{"objective": "epsilon", "padding_mode": "replicate", "widths": [64, 128, 256], "residual_init": "scaled_by_depth", "beta2": 0.95, "lr": 0.0049, "adamw_lr_other_params": 0.001, "grad_clip": 5.0, "steps": 10500, "batch_size": 64, "final_lr_fraction": 0, "warmup_steps": 310}
Rows from block 2 of a small image diffusion model, named by matrix and row number. Rows with one number belong to one channel. Each number is 128 + 24 x the weight over its row's rms, rounded and kept within 0 to 255. All counts start at 0. Numbers have three digits each. After the name is the row's rms in percent of the matrix's.
After each channel's rows are labels from the 100 images, of 14976 (inputs lightly noised), where the channel reaches its highest value: "patch colour" is the nearest of a few named colours to the mean colour under the peak. Only what is clearly more common there than usual is listed. The data: microscope photos of single blood and bone marrow cells. In brackets: how many of the 100.
# convs0: first 3x3 conv (model.enc.1.0.convs.0.weight, 128x128x3x3, each kernel summed), inputs 0-127
# convs1: second 3x3 conv (model.enc.1.0.convs.1.weight, 128x128x3x3, transposed, each kernel summed), outputs 0-127

convs0.42 084:162134111146168113123158148122115156124155152116115160178139130151148137164137087140143132149129129130149139129131130100105095123108125162094110135116184132108099104089135121123115136133119134135103229140072150147176162115131087115112117176148096106145183119134137155148122090152130105172152159113136148100150137144123133140141127116171109147157130132128157122110147122118127107115121
convs1.42 119:130136144119080158101122136121115125147099184114120094106106090107127164107121143131097151121099124142125102100102147118130110102091140142162102140127130119143144161116127100128102078135126095074075129148152140132092128134128126129107114143105131134148128115154121160188138125112106130147174129197165139118126131150131110170136143141159114141109176152113139057121117120126114108178133
patch colour: grey (47)

convs0.71 088:126162131132135126091124149131142148185120126134152083092100112117176130126124161094164162122121089153106073169106125100120103112153112136160130116110141150158166120086206121120117083129128146117148132112151161141132110122174163127126130123152109096157129137134085118127105124139145127109133104141130139140151191164097147129122095090142111118109142125118155157136121085128146102135114
convs1.71 073:119151142120085128107121132102120131076169108118096143097150123124100182118140146165141095123082141132195113100111123083129118131089103126132158072107119126063180131109168119120119098178124169074126114125140150138145098129110130106106120116135123089166122125124106128148085108147119145102126104110132131119119130171141162141124126128113116116114134132118119109134130111177119135127163
patch colour: grey (69)

convs0.118 103:096158125136085118108145078110149073132110145144132126125101125133119112152120129132162131137117105137155156091132110121167156136120110111107121119131097108126122115167111157143125108154159137116145064117142090088091143099147149167149095105133117135103055099084119110118121133115119140138150134139148131106097103088128129162124156119135132178106148093177135110102166149117172110104111
convs1.118 124:138156118146154148143133054121109145158114170135151088116136115130119106100136125169142146138128101134122158153088143103150176128121125102167090156116150142115145156162143131131115102137098161110145155141138126195109131167116139156154119133154150136128188079157140129145116144105104128147112126127082164112128153164156136132113156133085137134155125134088128116124107083103168127115121
patch colour: blue (99)

convs0.106 092:160098087175146154100108100116145128137104163117125118107150117153114125149130122140142119127110122140129131111128133146135155147104159100135120162101139158108143163159116164134094160181134138147097116133154156129094142149183178145144148120116192123103096157145152149126074092115136123150129082155142144147088131096116142145141138144179140130090153147115124132094125126081160096131129
convs1.106 096:132120170121116132141135136149129159127126082143125165134114122107106108135167133144139139129129099139108107163182128129150145135126057093134106107123099138099122123141120098135137152134112138112140140093119113134173113106137131148143123149163140138103177118121122110102144152138147131119121170097106108113113116202159122072106140115055089129154083095155114163119136173140130160134154
patch colour: white (97)

convs0.101 116:106124149101086145112109130101111066173099107157144150112095089118186132116131112125137106116125128121138151139115124173129163158140132101133104133130149130137137138142139129129153130117120142126127000153099150128137136126199167121150088138125102141118075162140136129133165136135115129131125141141134161132129122128105141113120131126153129118089167126143127124118161136145137137129117
convs1.101 113:104102122138093084149114117132101199130133143135109142121120109134180113148136161135105149146145159110155150093151135138135125120152085118143127116136170147162111148128138136115115135115108163121134162119117130151114138117209138144146090131113127090122114117121128122163136162118140107088114120099111128110170160117141089108148187121102089159102133129126145072162099092158161134118117
patch colour: black (99)

convs0.82 082:162124172131157119142084096089117118131111149094118121099159088099121144109139132166096126125144120133106125164111142111092062107131146118113158123095104138125131118141107138171097154102165125136149113098175100132136137140132132129119121096105153125146112112093159108101148084125154152154152173088152078174131131140105113100112130119150151141143089084122112135149120114118143081121099
convs1.82 095:098171101099120146082070105145148168076123130085128123094146140129172133162105132082152140121100131094164125101073146100099108125109114105169096122172137127120149130161099148105101108152097148116110109127105123103106123124094165124117132108127128167159151141137129136165135091111105124139099129152144150104121166114123135157117150114166144125139123152118119105127128132125117187153146
patch colour: grey (63)

convs0.16 106:101111125119141067130155126110131103124139176108142142119116139127130122106107111128140110141143100151114124139079122110152125151079115099145120113129129133127143160124163126173098125151134149151156097126204142139131131152096127132141090100181136154120111092143148124113146143146127132124116078091132091094081109123118132063094105150134150135110121098113121109141117081087083130147085
convs1.16 099:103113124070117163117118152162146134094147124115120106089153113064116154113151149102112117154113131139121077102159127117099143113112111157132121129134098154133139119122113131110088086119114092103091164123112104136132116144112108132101144135128082121158144109157102150154116120092136141134139127124158136141134173143118115165131212093152112129130157128193142078110116133146119143144116
patch colour: grey (85)

convs0.116 088:133135109148100152124122102126066134161144169130117127143115143120138133165168135149103113134138143144159082151102083098123163104123148129114101162156147115069100155132148143152119158128184136126128119124131162118090096125113105131137139125144121103098129117139125120098175152055105150132143127134105107130092137126095182154134107064117122142111074140142108129134154106125124125133122
convs1.116 091:153103100144147142126126106105128137108137156112103128156142102167115151112127116132104115136122141121160138157138071103150110109152130139190132137176142108147133151154129122151146133118161121102137137152118116080073081115105127145146140125104163088098132162145176131081178145113121123103117153155127131148142179149064149146126135162143164176133122133146146140113140134110111152090110
patch colour: purple (51)

convs0.111 125:105153159168113144136112103163124136152088137145146123073099179134116141133125126138158203163118125112124132132146176108114120110134169113125148108156152113132108133147103136122128065100091139144105090145121128136158146093110132174093129149130120152175090108095138081124110128075144131113128124116140113120089118121142097131150127155122154104144145149134120118148154156095135125143083
convs1.111 113:141128160164123130131122122159130140115101138130158152087107169136151149122142127143162183174114122102109127142129186125112141125137144116133166127136148104157102118152087129121134101111098115118125151140108134094141172093137149176107116145132149139161131113111138084122110138075145074127124115104146096114120119134157091108159131141130132084129161186150122149130116130093141141161057
patch colour: purple (42)

convs0.64 077:116143113132113141112142144128152102169126104151153078161122119167113164123118148133088124113167132129148133097166153115143097103134139143214178145131163145100161141097158114158133138105106138106094113088106121116114106131108118134112100151121114125129067092139125136171118143119124123139139090171178142108133125149101115139127111147157133128138090121095146149094105128165162113118106
convs1.64 135:133090116167143117129136117113115113117113138168144097149109121127107138154109129113077132129114121136109135088146094105163160117151100127178148137125133145108176138142144057135132129127121120106150127103112157097101048143109133126141106140124134154151118124128121126159136151120135147137153059120152140115121105184132152122177119128151076128095147109079092113094109097133116111144133
patch colour: pink (66)

convs0.115 104:126110172125163105125101105130145130065091158112135147080161125122125117149141097092062102139150112148138118153146120113136111152108149155090122147121106129134096116137129152137094156131098116134127107079109129128079165118136103102138173142128168144116093097132123097071098082138101120091125136119084124147128154122123147107113144117115097136165121113117137170168160120108134141134118
convs1.115 091:152123130066112127094100116099145141133122131091122140060135154147120119131173124131113093106120139111121106112140103111118120151069143115120118156116103091084110117094164157155044149126097140129114147167149133099121141162108136100150085129114133123131162169127114109121107124120148149114138129133128093115157142064135126117150122107116144118147158135174154103123136097145145123124157
patch colour: blue (65)

convs0.22 093:129141101083137148150138131158134131120167119116097139115127146123110120103127152107140112129134118115140083116132143105075119134112111157133090113122124126101101120100103121147105134141115086135149029139155134151173112080114110113137073154100083144149104107151147148131116157165133164121158140125131134122086093129122163127105153142143162117079085114127133139153149107105110146098107
convs1.22 081:170139114116158093128134120145129111162179152132124164145125096108154058182127118130126122115142104096120123101122107094111108157097163130130153166125129163106166178150100122141101124101093108135110136124106114112117087127102161069177106147139159123106139131141160124104160116089160090137108141137147129156130139125150099138098164138123113157169097134115111129138128141116127128092121
patch colour: grey (82)

convs0.93 103:217101148124142094151113138122157160128113147164132123124116104110121147124079156149138141123100144123138108158127113133100111108138112196143129128133122152115109121095141074142157142146122135116133156110116108157138112125133173131126152125154089103135156139163116146133126119138135129121102123136133153123181136137119106142122136077112081133074093149126111173171147104174087155145108
convs1.93 084:104153147139136116125086133121134168109146127120145126112136103114090168130153170130131111147144139124151147126131117122135120080139139182121112146142121103113094146133177077134141144165130151107161121097135116105103140082147166099140090112117131137132146172159119100127119134179133137148137112152129105121148128108180147163093166088159119109147121136149137093164129125190091177143149
patch colour: white (61)

convs0.61 108:109096136145163147167133127142138125138135116115088106184131135143134120118138104149119128164126129121157101115177124075131088151136123079060089128110124121073077111131135138140114124142115124144111101139132118139139134155112137147166129104147123136118064124116162125070095130128126108170104115085088118134112109126119133122112140120117174106117125128186100123156166163115139125107128
convs1.61 084:106132135129140094157136086145102065133151124134127149127152132151109140137140117101132192111137134121104169131120131127077126132160128133134122109129171122132084121112121161177181143123132141112118093141129138143140120116138118103136139118122133118080114148115088174110119111185129138104151128098142111121076124061100100144132133115140096104097059099098129112136119146101132095137145
patch colour: grey (45); black (33)

convs0.95 094:124088119136153175145155159141107174138119150159134093111126137099152137142136148137105138161133149132177135158108124129075095142164147145126144150147156107149146139144124114080119125129143148119121176146102141150152087127172114132136142113143113124152141147176133105117140125136139101154145122156107130059140117158118115146122157132144126130139163149122144147107091139169204084115168
convs1.95 077:095096158146116157110169135156137112118167171099113124102124154109073152106104121162141096102174135131145122102080129132088102130113118153149140161126103063116098105138113149106135144107106132094142154109137132121125116111135100126149120120096136134193140099146125104106095117117139135126092113131120101127145115102144145135129158097144128123157177117141098108111074118173176128144148
patch colour: grey (63)

convs0.67 107:133170138168101119134127120127132089145140109121150124127148146120147123111143139137137117141181111111125133128137129152122159133137143117149123128137130146141134121109126135125123151165101097142124102114085142126150129082152138110167131144169101168132097113071138107087134114088093155099149091102164126096148128139108063088071142170124113175119145176108151143119121099106109091185118
convs1.67 099:179162144110131122143111164099101160181092166165145154132152181166146116136144122130138125140145095097146097121159141162131149105112111098157149134161123124179129098141113144134171119149122100144118161136139063120115149078156129125090135153140138160139158115125102102103128103117149116119149149159100106143118179145142116094111137146123144120119123091090132146114140161143131125166124
patch colour: purple (95)

convs0.96 123:144082114112081154124130136167133146083129095096126124160130123126102175117118115166123139129131173121135122179132094126140125115146153161117109167147108086040087151147153144137133101106150145094112132146162171076141106109149121143099143163124122087136162100141136099142171142119137099135121124128147124136155157113122173152132140106136146115102104144134141128129145154155117122110105
convs1.96 109:114108102118140125104122116144134146094132118104121147148128153122108189101150149155094118160128150126138152191138081126120124149138117123120141134156122088084097157134176150143127126108159155093098122143136170069147111113154124157139106158144093055115117125122153091147147160139142101108118120108138146139121148137118160158133115078127127091123086136112120103133110135149133146097082
patch colour: blue (44)

convs0.78 093:115124131152102156112115144136164149150108140103144082129158160140108140126105110111134158146148076111111129142139115167146169088152126119163108118112170162132112119106096102078130135117136199190180120146130136128134096113140133149089152151126112125080153193138093131128112100097136117130110118109156139151168130131120138121094115091133110128123149117106124169114096128118144111147113
convs1.78 079:114163133092144125131090113120132137140124117123169102110089114158112167099110124114168088104088124151147134142119150153125130114055072122103154107109133128127126127103095153134164127152100115112090134160120111127147094124121130118121149131122135095125107124109091106152126127080100117122122101109145140121090145121086080123136133102130085123108097146073118096099164102157119160174102
patch colour: purple (84)

convs0.10 104:107134094111123081110111125120129123117146065113113148114130144135126101109182159127126113148115127118117106125136116109139144100119125157160163164143146122162093122126130107116148093138155112148207111099068134130153093129129119117098145105139049123122126122088106119132123125103112123188148088135144136123153122106142113122096136142194110136106113144092180104117133125125126123119124
convs1.10 099:127085135092118122112117085130162138151102138164144102099068137110109135146118141146096107153131100130136104099123148134125153137104152119140085091089116134083152124108121147159107137142097157135050129137147140106128196142132132103143132149120101137133088128140128136156157119131117158083107145101102084096124130138112113159110086101106094109142133118146105122123122130151158093169101
patch colour: grey (50)

convs0.51 089:102175134165088142127107109126099136142075115135111148156131121114123163150095148123155155080105117104146162149192108139115158122165127158148132074159145129149139147129119137130145155133130141143148126134143089126074162095124147151115142108107140127099158114138130136124120106125096116072139193145137162127101128146124099172127179133089140160135150142169116124141153149142135121120136
convs1.51 114:137104068162141112132127117124093138099093113140139097119135118148111133103121122114123131085137104144146112166170147071161165114192121123142099126161118136112112168151124141107134146102150093150147098150136147136126116143135094177134124144151114120128106104138149127161099152095132109150144153112153091133100096145141114147091109129114149079123159142151098120101158128174106133178172
patch colour: blue (42)

convs0.9 100:150098118089134115153116152139162118113172144101128108129127159156104103137126106116117122166153083112107104103122109121130116103115102108084072123103103104119080097101113095123155094089135133135138122110122130133117105160151136098148108145114103132111106085126111120103099128139113135085106102129088128112110114147154112122119073089094099097067145164103092139138130122096119159087138
convs1.9 110:142083084145103128145123151142107154101083137101128174118150104160174119176119123149132114121115158121123113111137090174146152128176114135154156143132144143113130151134137134110118158108121095147117164140119151149147110148123119126106097112177113113122120158148136117174088163139128090141143177121142117121147136128111132098156121149130121155146134103122092064128154193180118131138153
patch colour: pink (69)

convs0.17 107:120115172097093115154103103120209126137137123143090161146138114172103128123120150118117131133143126105138106139095108111110112150117116129089123105132114135103108121123090098105099136132103112144139085147074139118102103101101132141173120109153095149120097127116122150127135110136145091108112119033136128136102114135135127096117177134091100119108116109093082134138131121157134133120086
convs1.17 105:136137074134123147130192145175115125150134110108127101124131163116115111137108146143153095113129137123135116099171097121098125129105112157154146138110135114121148176088120169140117099092115144148152158154198109124148135161094141092134169097096138157098149099145130117155113143115151144135120140115130117158126127111094132126097135138130163114162117173214156121146116133128114142141139
patch colour: purple (55)

convs0.125 116:125118155142098163145135127100156078162143109141066112174149110171122124129140158108136084069145085145137112120127103116138149103118096107130131146130146127140154112132152151103138193137134120153117159093120144158079101103108120078125154129139112128127138131114104202137142126128086165158168111119130140136123141117089124141121150100119153154112100094127132121130116139099146119142149
convs1.125 102:126117144156102151143121143115138153150163135141085104162169131151148096105121153136096112045150081158128125119115054131118148111152079103136126140121122124146142114089136136139139146127132143154111145121149149173065111127135152078141143145128139125119134130123100196127187138122087145131145154112130157137149145131096132138104147119119106165135133085128131108131118133115134130149147
patch colour: blue (27)

convs0.99 092:144159135088118112134123130157081131111116184119143150155123136122167107138160116140173148110132145177105134138137136135125179169141154153138178120099156136121146159127170136138093146134126121107158136145160163149136161143121157091172124113095154137125149097110112077092117107152131130138099163103128137077169119137136137154099169120128137161155126147119096117078137147114116136102148
convs1.99 084:120089123103161123124120174095089143132108148114145141137114136139151132158144132124178160137134147156145125154146112121123093148152199156136140122093120150155131138148178133121132134088118151086124163157179146167142113118115155128145154141135153145117127134108125115113171062174181143150123079122127137139138079150112137098120099126144123133127161169124119139121171134156153128125137
patch colour: purple (58)

convs0.62 086:144150151092132152130100114146142127112115087108100102143121161092097142131117140111073115118119139110099127124163130145138153130144126149129115125160099161091089108185119137135120078108119127129146153154117135138101116101175105100128137148148161095110111164124097111134111157145092114151128162125105110170122107145138143152136183127095145115103156159169181137106088155141162116145172
convs1.62 075:129110101171125123130112103075113116110124085102113117120116121170169119134133099091129138131096130119080156142109136106125107119164078077118110096106140118154131148104141093137117138135107159129120102117115181070111130141103148121122110118135149093103104122081123099113167113136089122067126127102140136095114131152103147144136089131133106101135106127064110143119119106103126091157116
patch colour: grey (58)

convs0.107 105:105115159161145138147165116116165146158156141208099141123114113123136092147130153110135117076156135137099122157131129109086135117145144098139144146151091087146127126121159110138143133120138187133086144125124151122125143129149163138167132130108118164165132107140139195113148109084146150099084147146169132106123120113101193146084137125146105121098113120151123152117122119116125124138119
convs1.107 106:165119146136124151153149131123126110128164135154074161107132145130162108179129111094126108080145119136126135161146142095133113123160119093142149162140098081152158118155118133128124132096159200121125135136130127151114164131137151112159128119108136128131133127139140216096148128094138155144115113131172116120115129120091178181096119088143117151122102138144149132112130111131136125146078
patch colour: purple (48)

convs0.102 109:123105140121091114134149141135124128154138147106130108120121159114153160109163143098158141137151126143112099114155111150090112103106097143151121152100156125157089079092147141150150148137088119121112155134116156126146083126198167151134126086167148108107162117154091156131115109157107133172172146109140165146121112132121148130159179144151110098111141166088157157138145158157125135134118
convs1.102 102:133123118194109142134145144139125121172116121150131138159150126148171117167117147145120157084108163126161137141137139124114147156207173151131090160131160119131122136159120136141124150159146120153216151128149110164131142116126123167129109113157131148144136133139156111157144128106123126162115132115155123110132158147137115166133104142106128181150140118157092100130111137104127149162179
patch colour: white (63)

convs0.114 086:153159105131108117119085114174129145147132142172164120144146142092129110114162154122150130155149156119136129120138141164119112130090115176150108113136134138089190140093101134139132120155117102165133116116147095126103152136091089118117136072111153159139100151089114131140134106098099112134107164115116153124154132158137079100144103172080087148150148129107080125160112132107130127114155
convs1.114 068:138160107181166088121091139097130151132095112121145120127154141107131112093157133096149134136114120117122139088143155163117096113130100128125101113085129136086139139156109113130178119160150118190130195134147077110157117109089114086111111108106133125127127138079144147140132139128091132135130145158116160142145123125160108077165115170101121115122145112098088121162116144124121118105129
patch colour: blue (49); black (34)

convs0.104 089:183115119145210142175142151119131148138156135143129129133102156168157150139123135137173141157114087132136097094117096070134122121162139130101119110072130086118115109125111118132085102113125113142104134114123131101172104073112110107113147138124178123103147139066138104101107152111136147104105123138142136131073115090115164104128096124112119124134117130142121134107109131133115115134134
convs1.104 135:087146065163127100111108108091119114129122141144136126113130127160119116168150124138163125121156099133139153113163129114167127130136091124112101107115101127124113130110100157207135125146136171167147146150139140116148130162090113146078131124143124150130151080103102153161126104155118145131144141142095114164080142110124148110130157114134147078100114162071097115126129101152112127118161
patch colour: purple (90)

convs0.89 092:098153135088160126154164165120127104193136122168146116118138146101180148123129129144136091109150111157140084116134144131125107078119121172136121134107140106147122097100098129105104141138078133150100117116136095135151115142081116137114085161104077152121103124153130118151132188094122154127172148126140139114111169153108160106117122166138115129104134127132123175145112110096138097130128
convs1.89 082:176163172154099106102112106104121145164162141120132135094144158100140116091163113088139119114128152085118118101116158153113123119070110151107150132143108132136128117118096151132119138177136154165097098123144096106090150084132139098153109124120129152143149174156181169113107112077112110119123133141102115124085136146146110105116161144116137142158131133173141132130107101096133105112131
patch colour: pink (53)

convs0.50 099:102148133173049161115141100138171074155106127128121107106152129155138104118111123121156104127153139113143179127127130172145164112133120099114096164126161142124110118107095115080122165147123131094116149107123129121113091082155168162133143103142130123112072133090097131121133133116118127102158132147130129145145134105125126142126129123110121085104123156102099120097111192119132083132124
convs1.50 107:111091110116128096154140119105111123098186136113159116147100125098123152145114106115117085138104122140096165133127173133130150109122111096147120132122126103138161116132124084135129138111142143133119106127109138119114071147091110131102152091139137112082146122100098154145113128147084135100155138146133124133076165137156125122175079142125122072152109113074086138128121151120135155098191
patch colour: pink (70)

convs0.90 095:111147116101157130163106115177111151115161168145131114109143124127150138129099094109107155147144110115144086118154120120133109155116099102100130100128091096129151128149128112127070091139073096125171127137140127134149095119124138132109116151150108113168096096138119144077121159156135125104151121081153118109120093118169149089132116104090104106075118133168094172103132107122108106109120
convs1.90 075:163087103144120110128118108141111184163140123132178109132115123110142126127104145150178162125109110095138147110132114110137122134152174134125131122159122121134151156144150118107127109094096131111140102114130149144114148100155170158206135117119182135144130145116158124149123139076151113106103111105184148127151071138176107153133144133134144144161099157176141158134109097130128121139110
patch colour: purple (60)

convs0.24 096:179088136151157083135115128111114183145087179137120120133156163122137129150121192087147118103136136119084132135096103162078137161141108109108140115123165137107101146124146103149117128128141107112100069159130126146141140172093126130131111131115145150106086153160155150089118120126120121173122119124123151122160120125122103141138088120142074150117150147114124133105169145141118126130098
convs1.24 148:116112174153114114123109108113109115091110138101147134123127171148154122129106144132126138111122106158129131140151143102157117154147110130087122128166097111141119071106117099112176186099108120128128136110135115120157119094146106122152187104088093119116090158147110124109163100162097143099149147150174114082128095141125164085131087137132105085131138104135132170146156141153127143158137
patch colour: white (75)

convs0.48 095:116124092130112143137171132132154152108118114138109110135141126124133126075129120070148115159131074139124105130155121130128136136183109128134087107109183102117121123182125127131143149167112124144143197135139139144127114146129120142094142149110114081147199117107075113143082161128126125141124122123155082121157143144122110114133093144126143095156080094121155151128113095121127098118138
convs1.48 128:149112130107100121128160142145173137109142118129085141117140166084091125123157142130136145095148132101138131109119133132123125078102101162121154150093103090133114132139105161137128073135186142111141102152152107126133120142054113125126089174150166106129115167135142100157090123130109084112098139084156115089138137124106114131106149108160172115135100108120166138132108130098143132110132
patch colour: purple (84)

convs0.56 090:170139128103098185126151161144141133140122100126110102191099108147135121121122134169169128119127118134150146102141102101166113125157120118142115145134153150123099134118104090070150120107119129148121137144133140138131114088078122136178166130118144144103089140129155136117159164117149166157212103139127130125118146107126153119117114145120149136077104128085104151105162145126127114149101
convs1.56 093:112084146141093125098114171150129153178125150117142127119140120121112129124110098142088111145122089106116105126089062136083115128131132138131114116130126124144122134110166106141156096118169111121119144121117167140047119147125110115092073134128097093081129130141122148082132164142144135151121140071093113119121117121130116152115140103057129145136163089138113135121118150131132118116152
patch colour: purple (45)

convs0.46 098:113105121113090074117138130112091068153113109106088108103114104146093116076111073121158080142128121122126123127161123156130161128110077116114101146095152098103118090144102171130134149100159126095108130121092130137107127123120156093141109104114123104122088125108092113127146155135132095154143129098124157126167141139128132121155105105152107092130093124101128077091122131152134102120117
convs1.46 122:137146153093091162121117144142125158109095116107092143120111113120145118111140125121121125128112143118143117102138058143098151135145106095130121123142158120142126117146144140129136144137107146087145111119141165165176195136140157106111091131183132095113140114172133108158107159087162116099134157097148120129098128143128113108117161122142138146138134103206177160118098148144119125131080
patch colour: pink (61)

convs0.40 094:113108135086117111106091121104129114112129102109116144121130145106124116118094104124119094114099117142129106133145115149078102114121100101133123099110094158105102141068131139127085156049115149092118101101197096121098129115104116125113122092121085113104130081130125119158147105107111130135128170102112125130129130133149122113129113121107124136075128148093126141142180067144108133145104
convs1.40 083:104124119110138137105112090130187125134137127077116117163128130148122127108134130124105114130157152151131125120054143125148126148117109128117118122167097109145114109163111189128123104142103128125144129166106137121105154123088126155134121147137107109135113161106118142103122118099110161088119076100104148143111119112043121142101141117151172078122105130126152149105105146082183109137115
patch colour: grey (62)

convs0.43 141:090114151095087107126124140112147071109123103126124168133102115141132116111114100110107106144119103140154103121117117136142102129105124113075097124116112091116089115102121113091083119125107121130132105126128125106087140139091124106147128116128103121102120075125110116106092116117119116059105124089108122150167155147136123125137130106069079116039123135124104129163100120139132101114133
convs1.43 128:129106138182113162164135141142180104119119148103141144112145150173129150132135112117121163174148132134106135132142133120144098150153100128137137117120100131154117082102147138113127202102148145098135179113140128125127158090126101109103117137144120100120150120174104110117112116111117124120146190156100144135140098099119105160149125117161141122122117135091144150142217154144119120100154
patch colour: purple (52); pink (46)

convs0.29 098:132128098117120143120113071111140147129125125133123122115114095115163098130103115124135139104095165101102136113154118116111132147102138094083103142151087116156128139146169120157126114125141081127138111171134140119098144120127178109123114147093119157131133129064134137128159163122144130096145164117141168158110123132165122159167151127136115123117114139141127061095155173185133195136116
convs1.29 099:168134152089096158141134109161127140133147084111115169130146108143103095118142116152115125106173152100120160119091125136150112120114123115126148165107122143147114147127148158123100114134171159122125132109152119126099140135049173130154129112104155122135116093141124113128137116163093141104097094094109168106150129142122095106122136153129125086135120168104134198155110114075163123100122
patch colour: grey (98)

convs0.108 089:142105113163090156109105142126079133136107112136153106128095122191145137134124112106148141161140140135143081150110130159138170149129114105121144152151127120117104143174134127068134168116182104161077118078140122125154147150115141115145148059131142180126151116155109155097127098096097139114124118146129133158159133112117124131111173128172100133101139133103112136112112124131125098144129
convs1.108 139:148090127104082109142100098110099130141140125129145135107152087111131161100142106174111137124122099104100122169063150111145097078116124123095131154102118124148141125141138098081102112167123132113082121110090163131125070103149130116128083155123110086168102151129147138105109140167104082138122148121115150065142130135136125115148101142121126144144145121135103116149104161132132113120153
patch colour: grey (52)

convs0.11 093:103138149151174168129097110123159173156146120169138108067109122098125151137137165147111156097089063144116112123134123126130131133155157125169169108126125119142143128146157141102134123119124124131135158111193132105115090120085125121113160174153115135108159130118105115154118164116115123110151094136155138142109127113156165118156100156146122119128108105089128144124174124096145130126068
convs1.11 094:113113133185108089092074139111146108147167086129155146114148150100102135112119134132124103117146132081110169167135161120096140130089136113120106115175140107089098111129144099135120162127083127142152133085153154121127141088087135141136167107132093085149091133107092140145110109089141102110131125111147072125113115124115125168136135142154149086108133133142108107129127131084116106130128
patch colour: pink (48)

convs0.120 113:135132123136154105123120121134148156122122118151183102135147122124147109118130136141118145141128210095123141108107180098157139141130104170140122141137125157081097119179036147110131118143116122124119129157127105149127133150137141103128158126098147171087098159128138144144109100103156127135075139151136117115136111136125180110117091112157136160139135124115124109105086132094163154119156
convs1.120 096:110106139122121107122150116123132124102127129136153142099144114102139083096134127106120128123109170082109126108109195120108128136110075194113093112138097124098101093140062120135130137130118102106119130143127063134122110097114144099140097153114147145091132118162127161181099107148149125108096136130106115125152071131114185104124146140134136117145122118116126113138103123149135125097179
patch colour: black (67)

convs0.53 100:132126136124120144155110133160192131139182121103094097183138153115097115130091110118097143112111082115153116145126153122166113134141103073103130158110096142106100113127102121070135126091097137116160138123156150143147099168120121144114108099158120144112098132144119157149082137121125159117134097104137110117104146133108147117124087144119127139066150101119134153171165142089143128146130
convs1.53 059:103118127145134148126092117167170151133175100152108150155088099134180111148129160117135155123086109129108151116132099129124132139158101082177078087114108111111086103124122098128122163132105122150153161173156149120100106147122159164110143146095178152125160170117094113176147143117119154132152163108143135125122114111137116137130125132115147169125096123137107128133175124116139148135150
patch colour: black (27)

convs0.27 074:117143135124146096147122097113149102104119115117103127122145121119100126145154158131115134141139147107136149110113128116121154107140159117171144112136088135118125110129103091145175133120106105127157127153134158118149136134190123149136183118140076171125092149093156151153167127130123141100133116123157125153162099094099133069076150155137085098114162098139112105094152148127129063126089
convs1.27 099:084113170124147113073106127132117167092107172152155132114171155124129162122151172129114165140115147120137148138122188149123111117108151130135139118160074119127109139118116174131119081144118149109145123122113107187115125115109150157132150120139129132174136146160112153180153127142130163157135105147146131156169136148113096159145164114148101137148113152096159119130128169115127125128173
patch colour: black (87)

convs0.127 102:147146123154149126143123139145078184101122140148108129131139109142145089133095093105086147125151144119124137139116101132118144156139179121071127141157156148098136137168105101111116116133099124117118129143143143136118130108129108100122106140077135161144098153163128165128145135120115132124146157194119115119177112126175157141166089148162141160149118171127094127085145173105102152127149
convs1.127 080:120113110136104109153105131146100155145141077108131130091158120153116121113135126153128096124156155132097149130136131108126135131181108119125142110114100108134119130138138113145132137125133169125114054118130166139141198140143148136121147139178125101119117086131142103143116164162157119109096116088152148066148148169126117161135121148121098159130091129120115190164093117098174144136115
patch colour: grey (74)

convs0.3 084:118107146106125121134139103139134128151112092108094109101146107102124141142112127148100110103082112131100107102146143071116146117135110158109105106117092130139180121127124113162170127106095128104080069110136136119133096138149134138116125167089096126090098158086144105085080136121105136088113105144115123133088096117127106152128078125177129128097142141109097165130114135123126104094101
convs1.3 090:096098136106115106115133167117134133123124111135129125140079165145087161070140100103111147136131121089136115182103145106124112136160082105079114144133139101099159144138154143122117136135139127119137114107125138167115123126177134156109127123117114105149098133118067139136097116118144145104131135057096145142139098144141115135122139138090080140099134152162179092092156109145142154108154
patch colour: blue (71)